{
  "dataset": "photos of plants and fungi (iNaturalist)",
  "method": "simclr",
  "norm": "layernorm",
  "depths": [5, 5, 5],
  "projector_hidden": 1024,
  "beta3": 0.999,
  "steps": 8700,
  "batch_size": 128,
  "epochs": 24.6,
  "weight_decay": 0.3
}
Rows from block 8, named by matrix and row number. Rows with one number belong to one attention dimension. Each number is 128 + 24 x the weight over its row's rms, rounded and kept within 0 to 255. All counts start at 0. Numbers have three digits each. After the name is the row's rms in percent of the matrix's.
# q: window attention query (model.blocks.8.attn.q.weight, 128x128), inputs 0-127
# k: window attention key (model.blocks.8.attn.k.weight, 128x128), inputs 0-127
q.68 107:152125121152073124153131108103102121156148097113090136113111125130120112106082095142126122154123099126139071126181140074162124106164151151104128116104131110147125141132119116146193065140142160115113140145092180112156121114123123123094130181082125117123104115073139100119143116132105115111150146132146114126097121167162139125153169146148111113129160126117149109150121142132116120109155
k.68 140:081188138144113133122154162175148096076079159137122136155142124130132159140153166115151119090152125139125138130120124143071138157057141110109086149132090181134143147111134119150112151125089098143119103150125119101130134111146140132129123085132119152130148139156154147100118138116127152113142104147087120129162155117160134118138137127085157119102073116121124142107131146130102105167141
q.69 053:129140137151175117157134190138157123128115117151113134136140166125112115137076147099159107110096154129140146160089141142138135104123136142130108148124107142141157158134123094148128126103129088150113089154141156151187175091125137170124078126105123096134155105121116128098107086127107147114073120122119107118168099092136116131141176152117125096097125152118139125134125149122143095117193
k.69 064:149177137115142118134153107146138133074102118163114137124095093143111151120156149109169128126185086125129126092128119135054107187118147152110083132137133134118133149116149141141116136134092163135135111174171119127107151105167119130155108128142118114143146165143112124119130137105093108114133120151131115171138161117139187125118096138114153116085118147100126106066127121126143102096124
q.70 211:144092121127123135106120100091105128188163109103124145115112135109150112136102090105093154145106149131115111120133118117207138075177114128108155112099138113135140127140122120101171106129165156111110157112081166146140117136109105110085124168110132111134095127074149122135135106163144102155126158110141134095112110155086117132135141115157080129127168110122152114167129114160117152126131
k.70 074:098163155104131133101113144136127103089122165147144108128145137111141118133115145131155123120114134146144169116115138132109116145027125109133116158110073146159098107139128121151121152127119111118122138113115113109163112126133139155117114129112130134141144101123157140126153143112119166119110149154074159108137130132137118131143144132082173120145013101136111176136129141137114117171119
q.71 078:127101105123105124076112096134093152151136111133119110102087120130083105122095118156147111152155102113159099140091142110135151119155133146136112113146140120124146146193141168142131096139119147108148150102170150157109168159160099161148139136151146128088128137130105133161134179106088109118145094132104094154111118140140158161116145149135119160113142147051141113123126131138119134076140
k.71 105:118169143126164123115120179169165120131104118077096140136148174152132158102121173127168124096120138129137121165165140137127114100091139141099128180115098170116135158122144131164119085127100106135124119161126138111128124126175148117115108103144157142147142139096099132068139143109116121137094129152074069128122141118127094095131096139104155110124098136109117143086143137114129105107138
q.72 077:158115123117126096139087140089167125107154128145142103106141106197120155128117112148099131165141096126149141109084103188136133141159154129183152122153134130154118107094090124111120123090155083120157107126147112161109132148079076129143139125116136143099124109155122125128096088140151112143124090118174162115151089125131112168162121151100119143148128144107136139143076127132139123127140
k.72 153:103129112118144129131144157163159118071089133124120159128138103137142161162176143109094134115154127138105111118128131115057154152092151112122120129154138168098158147121156129131088135118137140156141103148162087113098152145121100115147068102127113133128133194154137147125089111112176107151133130126170120159151131096118122109142126130152140143090105165130130116083100129125163119099121
q.73 084:125113131129116161086118127120107115165160134090099141136099151096150116118041089108108142145102139146126112128171121089179136094140136113113142113108125141136137156123120111113166115125143164099114168145072182109147126114100108095088170174107141112137088136090147119129162116152155140160127137118133085093110148139106123124138154112156109120130143118129150121158138118145141155108124
k.73 051:133150130106103138105143142119115114080100173150146121158151140112124144104105152128127122108125107138156153100095128138115118136041151116114101144131081153163120124116112098125140164123132097123126141119087123125126138127112102112110147111134130150134132091171173117136136129130161165131130129145104134058165119137135096147128157131071157133125045116098127161126155144143114112159150
q.74 060:170118165149154170168193112126095119119113143094130137164131133133136118127113093109113146109114105142095129175146110097131101153111160116131114115129149126152151100070084073135151124157120131115097128162111117106113140086143124119143159159110096086168115157125156104125155094124110139113147144106163133143107146134167131086133172106180142108098123143131109110141134138107133122152127
k.74 076:123089131120097154113156126145120107120114137179181146122094095102091152138107111108093126143157129134142162067110113166147158149125100093109152073169153119130137128160104160077133132125141152135143141100098132113154120131097089126131140154107120131112094087128158119164105158132170144116144096131161136100149132150130133171155142079129096150148148128101141106160118129134134153129129
q.75 072:150134157145147120120094114110126129106129139149149113120145124170137148125157117138094145117141116127156150104099115169143118151132142146128155138143132112141079087082111147098113131141133077110155138120081117134097081118095096134134167124105150131110134124160105099166129093131133099147125129143158166143131075125124120180158116133087126152205097109120103155175082154143109124132140
k.75 111:110087117088131122088084153117111145172177133088141125127147151122149096154098095147087126160091159135114112147126134097163122078137088085160150124103123144122128102130162124132123158123160155111131154093131112127118129156119129097107118114139121141130126126123138133128144134141181146162130156120126149094119127132066095121090157121180112134118140134159135144176117074139096154137104
q.76 069:069118101133126128125126146147125140150144144095129152139119108086105122156147116127161121132105118147092085143167140058098132111124116110109120112130110145110149138144151139176101154147118177137122155134145148083133164131163166126117098115142128131142138153119127153130149181135119175114131146122096048140111181119127141104092142112156144113089135139132121115107185139113119142107104
k.76 072:126132129172117139157158134128128122175095108153138109125115150099086149089104151136147118113121119105151138150152131145174146106155135150106150121155116113149107133128092146108146093125122045118131113110107149127145115111132121144122169145123156120108133061091113122143142127146092129119121115115110088094152093158147103151126121129083095116183146119108127134171150154105118097180161
q.77 062:145122115122106118119117065089146150130135072087130135166131132127123121116143110154125100159155094106125118129156136083127129160115116135106119108123131108126140135146100150151151097133114162157108146136093151130104099130173122079147124150140146101126119127120137122128117195107147066119124179122137183132085138143105173137085117144102142167137125123076103133126096170130133154108132
k.77 072:072077123128124125137140132099121125180142149100152141131129179113124156129105135140087131145091160119142116153122153154189135071124154130117178125143114091142134137154131142104124087098146108146126151087108129122135117136118126122112162147120141120118123109060147141144131137142121126125100124117124118102133080145090086123110153110146116115177144136132137148180134101110088120158183
q.78 162:124165129138136105151114144158148137088091130165113109146139158149099144100140175157172096113152099107157126127102154142075120152102146168129104146157105128136118154125129156136096122123102087148154100166147114134132146124143135141153128084148159147123162103163089132102124142098106140101094098154102111148144131115155141147109108166075165110145091157123111147098146141095141098116152
k.78 061:130102116151137123138142115114136153150133080082108160126122111139127138145172145112139126137138116118115104134153130113106117127199137134144117113145180120082187156119137120141099122127111158154134106161155144143092144134136141111146143140166124136136112182129095150112113123134113093121162121130159104169114154085114163123096094129149121117090216151129126082114136109106123126086126
q.79 068:065113107163107120094110148133119160169156117111093146124160150099135124156132137134109132098106152127105087183120148094143140102130074131062139134105116146096125120177177168148104146145148136152131160123103152138138119152149162106105114123159167123116120121105117109118146179134132142135099123138099117124094117132068113120107124119134130158142136113152118124149167106140089141127105
k.79 079:112115134098143106099101141121137133185154116116146117120139181120151093106111115153171111142071141134154146143134147128178124063152137134159150157098113109130086108175131109158150119129142088095112146097115126128170125128145136158100146160118145129133146098099127124139152140125101153157111168127082127092120128147121095117110126147127152102147092113152126152170117128127096138177093
q.80 073:131170131175126128155083155109123101088124156149130083150134151168126136089131137145123132122124125132128127131102132145124116148110165135153146146153082156152104128088101128130115106105120067128162144152112146141157137107120094123133136124082144110136144086154092104118133088116124131114110091153140126147157146125119129140137164151059153132174085153146124181145111148110143100114177
k.80 073:141066109110090128117138093117126139143150083128156180132118086098095138139085136123117118174140101120125143119121102127121147123173127099149112076146184102105168143119122131135135122118133164161124122133128144147125141111104117109144133155144115131103117144147150120153114171135143141112146105122180128111124147119122165147096130112157106124086210139102148078142101101138118165126116
q.81 255:108167142134128136141133155179134117083085158145122119167132136122112137116131173130168111105152115142144137139139139108065102170076143129124078157145098146139119155125145137156100131128084120135141125158149104091127140108166153129145122101138118121151155125161114122109144161087109169109125114162095105155129181128153156099109133131112172120122084154137100157088145146109139107119137
k.81 068:151105113165087141163145109123135131165128073125113153133107113121092149112124119124128134132158107099133115132135119123137146126216131146113135099154185113111165155109103133114134117128108105149137107169129166151112144109116121097136177126152138123103104130136109123137113129127114112099162101115168083131138123132137140156108117114131077146110223137107152085127144120112135128129167
q.82 085:124108126118116119093161110153090152170128071117089139101097140098117102132073109142147114136138136112130096167141155102145153092163123148090125119109133139109162146196142132153146105140130159120112121123159171143125166130164139152114147146156124138102103128084128133131153149138098136117139117106090085131104110152152145112106146146147118150085170125087158083130153109136121144098122
k.82 093:127199142131153123092124165164152108083110143124118120138150164141136146106164160127176121079121133140150126141138144143101115139041128144113104163114099150128113138142144127160117129128111114120134114126131116120140136130161142123118106096127145147149157148126121146097128131097115141140104122157074123146124140099160102114161102147096171122105048132119107153079114150121123103118110
q.83 078:083125136119161117094152087143125162125131133131127100116091107120112135148127133121174116106152142137154114145139148086102140124126119143114101139144108140110154163190157175138072135139095135132117141106165129144109159139150150159149145077173132125106135139153092175153145171113108156094113094127089074157119112112133153128093093133133138150114122128119132129090173132124145141086124
k.83 174:134101134123130123105104124084124155194179135106121113111129157116131121117099121143125125137094130118145121121128153128207106081162073156123154138102119091124111106159137137118136123126153151104119154055086152156146096156127141121098146159152157129128132091075100134142138142139132115140098156135110126108103102136107091159133094121150102123174159119131120144141156109114116134121107
q.84 062:080122118090141114102169151162135156128126127131116150115115122089138150164136160101162121101117153125109125148108142122102149113128097134116119124127117138089155144167177124146086143114124155122114107102169104134136140156131168169118096087174138168111157152116131189119119160130129159108114113107093099122145137099136120097130098111150144109086145124136139110064166113141164139139091
k.84 093:160144130144190118146094116091111149152177120129106065075121132140124124123150114143148123113104131116127111147133150118168109121179113173154155136097132120125089094159120132136133137143127128095113139068140159139155111145138153169137125162112153125125132106098079124136139086134087097133118162131108158161097106122133119131170092147115145113163135108165108137130137135127149130084098
q.85 091:122108109072135110095152133154159120153135115120105149113132104113166126158114127110152129139122177143118127124151119155129153076144091102135121128097122152113160169156161125117137146105138181126112117097175105124119122156119157131093088099158088153116124141114152182114102139143166147160130152118107132087129122138107105097119085122153112115079160102134163110101148096154120156131089
k.85 104:152187133156143116155135127131137119054109141165095083125136124161140122107169148133157127095145117127130121135128136125080121176071158175121105158121120146147097121109123113147133125143101107104137109162155101131102140119140136158148109108111129123143135139136124119108113086113108101121124132137118142172145119123150135098152122171089172121126052126133118151087129164126170100125151
q.86 148:146099125115114130107099126111126129184176122115118147107131126113149119120109096112096149151096144130124125119143112132205141071169094121120172115104141114144125127123124127085160133120175145095112157111080161133143108144087101115076135148114143135125103128086144120135142103163161114164131143110136122090121106148092094155140128111141076127151160105129156129164130101160117146132113
k.86 070:108169131115144112107112157141122108070115175125130108145161149128150122138122140134158128114107137149135151125117137123079108142033146119137108159102083156136090113129132093155150155129109119117128132130127093116135137114139142135129095120123117135130151132153166127120147107125112158132111144145078158114145144116130117115142144144088173115113019119147112176131134136140125113154128
q.87 069:175094099129104106131130104096141123136137086133108140077136133179113122120104107152102118158138108105125105125130129160173156107185129142132170108128163125104152130156129117108168080122166149127139119095148140157130162129108100119118129159113112149085119135096148125132116092149111084133126105112166149129115081127131110152154158141138096149105157129077167096154091128134128132089149
k.87 130:125180127115145117112128160178152108066098141121110123147143146154152136121178148120153123091140137138124122141108139124069124151050149124125106142139115165128126144118146114159112124129108122140144115166154104103114158140154137121150083083119132143143159172144121143089119134105127135131109113141109128155126155101141137085149131144113165130087061147125132143069115148127142096125121
q.88 046:106149133145116113168114115116134085126121175140144077122095109159141170106186127095117147149143162138124086102134112133122123118153155136184147125138082136149123129105081129080101124124123115156123133118124146096128096109102141126137108136063108130122126109112124137132140094150136115083149107118124153133175169162089124114145121121100126075148119098191139153145143124128147117129148
k.88 074:143119124118068129158133100108116141113161142176149119139123067099132124142109124138104129157137105123102149104097116155127141173119108123166109079116132097151138102080091116105136174117143134123124113112110136147124111123089176156137121119118116134126124133139159124150119134148133135067137125104162207131125119126157158165144170124103117130154182113107121104147138123134114154179129
q.89 072:091095159159189124139152143094107142155128104135121111109118140130115124140073137102151133097155175137133145188088138116140138092142117157114105150100100142124152134149133121126125143091110095128117119113158167170154138124131167165126131108107127091114115098116100153129141094124100107136093119110096124133129053131093142135124146128140115136124148135128126135162167135129101143133203
k.89 085:148183146067128117133135118160142131102119129155135133132122114110143132109160162126169128159153092133143129050137125136097095165090122171137085162095125104136124142114137118140120114126101175118103123143137110131101114119166134122129083130153117114158145174107123138138123162093131115123127157157098129157140153118141153118118080154122154106088104123116107141052125118141142112113102
q.90 101:083131133119155140110150149145122111116145179093151139137116105105170133157133098100127126123104143169117124130154116089087131120096151076159126118151115171113142124100129101177087163124123138115117138123127118089117142125101136121132144109116121141141126172171140157149133139137167190132141138119127086130140195100147127095124129113157155091107110119197126128114115115144131146139081
k.90 137:165100115148086147131104119097101145169142126163144107104117126111099121110080099144073130136121121111135134109117119133188150119172091146137163099143147107149118102113097152081151128132161103100129136084101153154139113129097108127122168136113144132112112068129119113158137101143161122133148127114154132092141091156125113171139156116120096160174165116107141123174132116121150153118144
q.91 084:155117158118121132163147128101113125125155162106153129130127097135165117129114113116110146147089102134148130109139117116135131132132173117173120140119142086135106085055111062154155134110133121114124137162088114103121110098069129143116161161074120138140112161148163102139125109147144148148150160129189156119122126117159112129149132128167125091132136138188136117147102118140118118168112
k.91 073:110167117131101150120124176167124104090089163146138115124133115116129139129137116121090120109141140134112126095115113117100154170092104093132140095153106176153114110112119160110116167134127110128132124130128129100148123138102093110129126065112119146107119096171153132123136126135221149158166103133112127111178153148118133133165182106088123145158091111159134132144131136126119139156128
q.92 082:141151120112086135183135116121141102124130142136126115133154112119152169125202152137093140142143103118115117064144124158137112145140113141152134122127127102153107115081104142075139143133148115135128133125107096102123056132108128102126129123109113148136130108120144107135095106125151088113154154145163193117164124163140106155160082122121116098167131106170130141129118120118107090174125
k.92 139:092093123140134132157146104093108119113141135122161110090144044135148132184152098133096138140145150138093138136121117129102147152149136092150132106122133136122116091103112104122109171130136132139115126116156114114116112124110160173140128129118096119115109143134180126157117102155119123088147125100165192155129110126118121119148161105122126134165159103177133098174130147139087137186128
q.93 064:130131135134143124117074174131176115096136175117154110132157142181125115128102117121102144123099147147125157156080100174114117127127131086154164151143108180146133131101103125125106142111146079120157131152134103149125163138110094122124103105129118110142137119167116119112109101125163175151102078129158123108145110099090101127115180110119130136131083137137113182152091119134145131120138
k.93 075:189105118108109122137138090144142135121121086170145170147121132123099105114110111133139131165151090111137134099115113123112142136136153138131132102160198089121149153124129124103148086138147164137145123184155098150102166109109077122155120179138116105127134127140124109152119133111134122124129122120185114129124139121116163124099132138153126147080139156081144090110100107137182130081138
q.94 098:152123124094118152078165099136114097151129105083132140120111124098166090128115068114128135140121152149136137108174112087145122103146140112095120113088142139116151145153127097163173112155115188105098148139117165115119140120155131095104125163130085122131093157102168130135134145139138139140163167109115105121124146128148140086131145140162117119076161088123154102120144117169135152111115
k.94 061:157141139167084138110109115089105109121126180158136100145148159131098138090082137140119128100125124115143149158111140130166137139054104141111138143123108113156092104123113150102154149144124116108122147107092146122162120124126131134128167144103137132103138058121156110135140120128127166119105111176104137108137100136146109161158156096090151135165060127113119154163136135127104115152154
q.95 077:160149124161133127141103125114142095142113105126120111135126165149101127089063098123109116147139129130125121131137128116164111112145148138097144118116121142151147178138109116105150083121134134117126127143103196147167147120136090117100133161104117094136113086068113120129144069134132103109122109125122093123140120147119141147142179146111107122124131135089142147174118145123147109081212
k.95 107:135152131130096125124161106148138117074100134159136171176120119128121157130140171113155132123169087125132138106106122151059135161062149131113068132131133130133162158100139115139124141122101170158129108186127113125114147103141128107150112121142116140139142179155146139120116158113110148096126103140130126136137168110155165140115128122116149113070102146087121132077128130135119113114152
q.96 079:147123135130160130146117153105141107078120154152178089122154118181124136132143133141103142131124125135107170099083110187120115146120155111171141132146141133130105095067096102112106145099133080125155105121133100141136134117092083144149147140096109121133142132159133117140106071134127121137128110130167166136172103092123116136166151115112143136149108136140105148177068144130124116142150
k.96 067:154116123095119136128117137153119133105128105127125148134105094129122112155140096118075138164162111135115108109127106093104123149124114104156129093158167134120154140106150128115110133128153164132144126133168110136100157151122102081145079089120109125131133170150136120140115121116190119148142126126190126136129146131092167111105141115193109134075135164129144099092100091139169149075112
q.97 070:143094133116122134096161061091103144150125100119129131081104081117145135126116072165095135143149113127143100086146117123162142127157127123123144105138144113109132114157130154136150118131130161118120137086112151140106107144115111095122183158143120137089094140125144124177136139143149076130177162104151167127096098136142139166155108140147102155141168093120150108150105134152113159132124
k.97 067:101097123112132129083097165111109122164164166112135119119150160104152131152099116124081132120085162137131126146113145121190123097109088122127156138096087125141110099149140132117121166117160139103119151045101135130156102165115143131096138127117129146124122097105135144144137119152166141148109163125105157102137107140115067140154146106146123135163095118158120157158130112120099149150106
q.98 086:132102169144178122131118160098125149093114167149163108129121129179099145126081122108112137115125135132148186128070127172117121145110143111166150131157132122142118090110122121108114150095143079130158124110120112151144142120074082160150166139091147110109129116167098110148137095127117136147115098135139120130110102097111127164156161107134120139164106165125118147165091142116156122122156
k.98 063:141134104077130129118115137165128151142138122109131163113116091127153113130128115130093125160144102147122115071110103114130101139157101125136127116132124143126160167123156126103103122115158170133120142113164115130096139150148114067115075117168140114147138162152095134129139136120181099163128145114145100129127155125108145126101107128172091138090170142129125122066116096138162136075072
q.99 071:151134138146128192118181130146086127148082087106132165145128160081127090129131138125134132086124160113105151133169139102143121136117106126061104133090150121114134121145127097127174124158109150140119131138099152108159134086179154125126124166130110104152110144084161096117153144126086103132139172114099117150109140129135142088129151108169130138115144115102107098130154131116107135145139
k.99 238:164123159132146153107148103132097106149120150123158128164092151112144121095098111088135162109135160160158156132142104116158076118131110112103099146102107108166106114143107120102169108153110164119114178112093148103144113096161127098100132156099097083170115109123136093131162160112101139152132141152098126097082155166133160119129126100144096138109124111129108163123138132161119147125114
q.100 088:117090101080119136112129124141148130173172130092130166104135094103165106170140102109119144167097158142097132135156107124155150095137093093142146113097155113121131111147127109123138153149152186113098152095134105120111112152117155135103118138145106135137114161114167146142136146146154155155140131110138135110109125133092101090115117107182107132105158093137144114115139104161114167137058
k.100 064:143179117135134123138104151140139113081101148136116075117147171149132096100121128145142124097097140119115134151133139137124130144079153141130144135128111135169082100132093137144153112154117057094134127142134110111144125123128127159131125128093149130123130075122125110104153094136110144155112128126083150111138114155123115105151154144078164124179040105134132161145106155128147124156156
q.101 108:086094128071140104122148141125151133127159156110140148121119082119161147157091117108159123166105131161138119097150127096093133114117125094158111122120130130108158139145150112165120159098145172137111121131135105096139145149095140123119108112132122156129130165154144177122104164129172185128138154118140128114115164106157118115128087117180125075086141134181136112099125104143124139141085
k.101 135:132182119188114141172137147136123119100079144147097096103126115139122152097173128120110126093155115118124117128126116133120135187150143177119127138157127147148110126107102145112118127140108046102114110124135144126106104127132126136128163092108150132115117099142109128123135061133133099135162108126133106154157105143166126137165148145084124135188129106120122136120156168109165098121151
q.102 087:083115119134137121103141144145158111121155162098103135120115109142147116173108093099111121129097176163101123160165119098099149104108124096136157122127105180119157160162137109118102143124148158131104155126143156114132185154108124147113101110128116113127119158135127158119148132132164183131105088113124063115137156097093116094093156120143148105083110116160146148131148110153140149099108
k.102 076:220136117131074123144123093130124151135109106180149122133124147137100125073093113146129130124129100093132136114103130147166138148153127179124146088143169070159117117081071136106176088144133112107138125145109126159113138120131106106137133147126153123118140091135119107144131131112135119121132105116141114110111106140141121147126147136092108138146160134067131110098129118128171156114153
q.103 088:154121146094150097125107108126167141108147143146162125141130130160132146128177142128132147143117101130156152091111113150102117157114131133163115140149152100136096095081106144133130142136129116124154125131108054126059104124106132109159113090152145149135156160186128120135097154115144138143118161139139191123104124112131115128130063130132125124143104130136112143072110139153155146163084
k.103 122:089081108148136134134096134091108137176161134094123110092133129121127097144124097146090130153095160127114109145136139104180136085179106106132186133147124127119117112165146145107116125113162125119134145070137136125142107154105123135116145154126128123108109083095115133159137109143144108153129156117136131120143091147063098127115137107155108139190160125164131130199135121121122123122128
q.104 076:150135117156098105183097156109143126157152105145105131112165137159128144108133162137085144121104128099118131171102119158175137110154104157132175121101136103157093090093096123086158124144181097149119125132115123147159086125110131127117120148112135119138135098095130091096137079146126091129104121123151150114120077152111086158148147139100106138171141103135120139173119118112119115153134
k.104 140:102151124097153114143147119168141106056094134142129138121130100149148118140170141131187120146142134140118136119125121133047134163084180097141091129137123153122136131142119113163123131135105128152132111178171087099124155112136124158146095110124098133133143165157155131112116145129100154113140125119106147145134175107146152088118133151120171106083087124147142117110103149146122126154117
q.105 207:111161142135134139161130151170139124074089160146134123165144131121099148127158177130156119104152108131135142134124140134052103182064133128137093156155108130138110134108128134128086147122090106147141117145153086105121133120165149143161118096139127115161156132166117122118128153089109149110122111154117121159141155115144138111109118121107173123140080162137087154099141151096130097136134
k.105 066:144096106145114140158165108133131135162110077105122156127100114128096156123129128114118143146157128110121109121143099116117135124223142138123142089158185122102159160118118146124122107128117115154148113158131143125103147113123099092138143116143124120119085146135105126115119135141136101115159097107182082125128128133128157131118120125156092133105231141098145086127133125127146140111158
q.106 060:133122124113123083134077125091174121119175128143129104102132114186122167135126132143098126168141088129135123107076112174132147121158143136175158125154132128142126127120106154111110110094161090129152121126155114165119139161080083130137141107117143159088144102145111145131106090143159118138124084129152162116145087125102107180135109150082114142151123134126131145144091138135144116112159
k.106 106:090145111120135115134127147152156125078104120106111149136153113146140142152194155133123123128146109130109108127130138112055146155074173133147124141148143152100147151097151102165091124113124106141138091161170091125081157141126120115146089082140139144131140195154119156114100117112154121132124126127158121157150117089132110097125132144142158128103109162122123123082114152124148097115137
q.107 117:159134113074094118156127092149153139122140146140145131126135089114130143130182135144137127165142069112152109058151125146112117159130123139175113114147146087151114125107103156118124133132135134118127125106133070112085094153109120118152127101150121143132139154154132128138089159119134105120162158132154184121127144150172130151144055143136115112141134132127121120073123129124147106151081
k.107 138:073102123185158139162137152093123113137139139087119102092144098146136152171147115116093140100115167138094121179141132120138149120159121112118165134132119154109115100129141137118098148119138101136136124098130146107142099145104163169122157123110120118106106122096133134124119068163131106116127125108142138161132095130111099123166149090134114136197161115177132119189138147112112112149150
q.108 058:100136122098147143076119107145136118099133160115172135126106098101150134163175086131114130131137133156124131085141104120093126146083151085158142133168118168095130124117140130138081139129101159106134156108132125091077129140117114115140162121151124141124134162178119155188132159113152180144160131141100098132157166094117163098099112113121138121130100119133138136121114132151135143106082
k.108 118:159098126149096140110081134095116151179168123114126124141137170116112096111058102140067132137097121116124126171137125126194137086152095128145163106131140117136127114112121128108140129129162102103131145099078161153134126139103123094118162122117147138118115072116121115138143104149166142141115124122153123087129096149095096152109157121148108155154142130113137148169135105122152141105152
q.109 095:133083122126098137120153092099078144142141122109136149131096095112115110140080099137130123166136101138143105117144139074124126133138128110127096108130158108126144097144169126156157124136124192124158147118129119091108160141119116138136137181108099112112117148128151101148135136128091117130173159123148148148072142138152159148145156107191118131081153170101132093166101129132090136111126
k.109 104:082184145143126144126132189195159104108074149102115134132144140128125152123151149121125124079138146134119124142141125139118144143076125131106135159137080174149132161110120134115094108122118068136120124127125117100127111154161141122115105083151156132140130115127127147101130141109152130129116104125089073107174117136151102108141132126079121138170083115113126155092138161121119100148136
q.110 058:117167107137119156148111170154127124128096142140132142162159165093132140153207188115125139089104151120091151166106108147125125135069085116113123130102110141135105123119129129100103176125116104161116142125124105123150097121172160133136103109168153117181155107116135128092131143122126119133107140145114132125151145115077113114106123109112145129152105127142078156144162130108112107167128
k.110 079:145060122124153131158131056083109137177167095143143132097108110122112091129085108136141136180110119122129139123149119130148129106197150121141146121124163081128119115155095139130155112142139138133119144132131138130155128112124132172136143196134114107126106095109136104161134143142069128108142140117154140120114115141118155135093132119138118118151170108129153105187127126134113160148118
q.111 100:130146099136122132102102131139130111160122073116106134119112160117099102116088120142137111135129164122099121173144133117153141097139128132079148112101105151132151161198107136135148089140118136139105134152141200144179143121176126120108106163128134113131119095076125125121160147123117127113109094115085089121134136136099138107099173147104130150105140118080145125168139124131131152089165
k.111 127:140161140119120113132136109160144122084100124153111146166124157141114126107120183123184110134145087125152137127134130143086113148078179145112078147119128126134141171122133118153143110134090127154135112206127123129125156093151138127143118137144129133144142151130128130103129144103066154108112107152106123136118151115161159117098109153104169105064081144100115141089127132126133109120156
q.112 080:146148138153095123143120127134151118116115142130122110135140129160146163110212166133096137088140115116120134136118107182130128152128145157139164135140116133129093125071094151102108137149142063131123121122139073138085064121126152095150139097144137137130117127150116112135115112133149103127132107137150186113139110139130120127133096143081140161176098092141121162084123141130147110146100
k.112 149:123061119114141121117097107082107147167183117121152116108137135125134095166077087150108132168087149129116135136115134115170140084166111094140167101113138102122113088171126135130148141129162153127130143092122115149153125148100123150124132172115107120115122104100146116159121144153138145135113160107143168117106102126094104129132149113163115137153146124162140115199105109139111155140114
q.113 068:163116123144079127100109113113117112161156122087111146128133137137146100111111098099095151113102128141125114148141095116177135087163148138097160129102138129134128148109123104123184088170135158089101158144087158119106103110123127094087158172103120126129084140089143090118166123160155131154147127117143138087097151166131127108129159130142093130123152098117162133138114120164130165129107
k.113 066:128153119127099142098100153147133109068099141153144130163156159128112122113095144130143119113111135130126157125099121144110150138034154093113111140135113145139100115142123121140160147133117119134141121156109088113160142112117116116131128124115115151120139103164173128113129154133140191129131115144083139101130140136134112110138167121095159139091014137123119146143117124140124113156138
q.114 065:129123132123138166114185102135093149170103092119118154140107148072125083115110121125158114098140144120123128120172152086132112137119106160073097119100137108102165148183153115142165120153112183150114130132114168128136128108186160133136121152151112113139112135073151138117132151117098122118142163117099103145106129131147154109115106116167129119098156124103121091105171123118117137124149
k.114 120:128143170131160133136158102107111124152140165116123106129108133119157157112133147111161145099132132135152133114142140128155071126138102173116099174086082100141108138137136115098127118133089157124102159080100171114145080121159162151101138159122134112157129121096121132124148125115074094121117139150072125138107130138132135140142074125119117088156129108159100169098179135128100109146119
q.115 053:102120142111175158087164138155111163142104091125126149141131170086124111158116135120159148090123172122122158161124140112112137131101084136074098141108129124079150126166185128151116154118093157149128126124120139131144129125179177137129125109157151123132150134108138157109129161117102129140116156110079122154113109096114133119122118090164155143107153130105118092116172112104095158149127
k.115 099:141147150102172124120115114102110144184184141102113098113109158119145105096138111134140138130113131132153117112153151106193089089157093179139136166087108102143105127164135123125135105135119146101111156065119157137129108139157146127104126155126133107151131101082093124139150129110100101155115170143086134123118105150106124124105080147140122107154116116148112172122152117132127123098095
q.116 079:140104133132110128133190138127086112149128139108107157117128127127162106139080100119122131136103154138115119158160123088127135101136157107115119110100169133113149112131145072154167121143140177133103130144126128102129164106116136124109133181088095122126113162107170127114132111152107145123155150106150103138097144124168121095146171123194118094077154139152156079137124094123100133125105
k.116 098:155194136140123140119136157189153092050072149156140117120147118147124139106147130125136122074148125135129142114112117152084152172062133117097117118159117155145105130128109144119118132145110090120146114153128109101130145131137113123141112074112133148127136114161145132110134140108157144133136109147104118130154129129166147121157140127080144153132056133105133137085111164135140115134130
q.117 103:130115134144156098158093145092143143100141168169144093126126118173122177119146151111116142119135123130137149116066121186115124147130141134174144137156114108137102102103105145091096151102137073144154121122121106152135115134072096159130141119096154132120151105152106125132120085135133107128102096141146174131131119115098113173146113128082124116187109137167117163144109134122145111144150
k.117 077:120120114072131122149112116117126152152155098111129163091124072121148109163139105136102124181139123136091124077121105120106128146185124113175117094129145126103159134103134113123104149114147147137110121113155110138095135152120131108140085116170124118139122181149121137140119138146156115119148150100169154132119146105113158132103123155162113118106209120153142110107127099141130160101074
q.118 059:121125121114115061138081120105157120105154152136134083100110095184137164133136119112128122165133100131144100134101102160103125132162178135193147125159115125137117141110117152128091130118134095119128131114169101141081131150081093135132135113116134159106142109176097149147112089125179141132125076138155151108133126132137121137127123155092114112133117140163148174138098136151152138112126
k.118 134:107114104119089112127092132103120155124170114162118113082150089130108107159131123166112087159115108098108113102096162148118179122139125125157165092150144110103138118139127154137102162110159114119141098119141122165131127157078117167146139124153141176071145111132125155163104121159160138093119112106153154148159092093127105167137129149120151132171139128129150093166120113106128120135133
q.119 057:132130122149095162165171106156073134162118119103105162140120143076146114136161131124132144112120118119105092137170120078131124148115126138103105116102138097148106096110131121134154125185127143126083145121098104088121078120181171109129139120120122122164108132101148110130156141127108133116167191133128133125111167155159137106120128117173122103138143106168111126104154129112115126156087
k.119 115:104086137146133144119126131108097122157148140128155106089127108103122118155089097134112130141106162138125156139125125147168144099166100093124159110111124134137107086150096140108142153130144117125125135090109144115173102126093134163106173155110113120109113073108167111155139128160115156119137131109116167105134108156131104148147154100115111138179151094153140116204130134132077150176116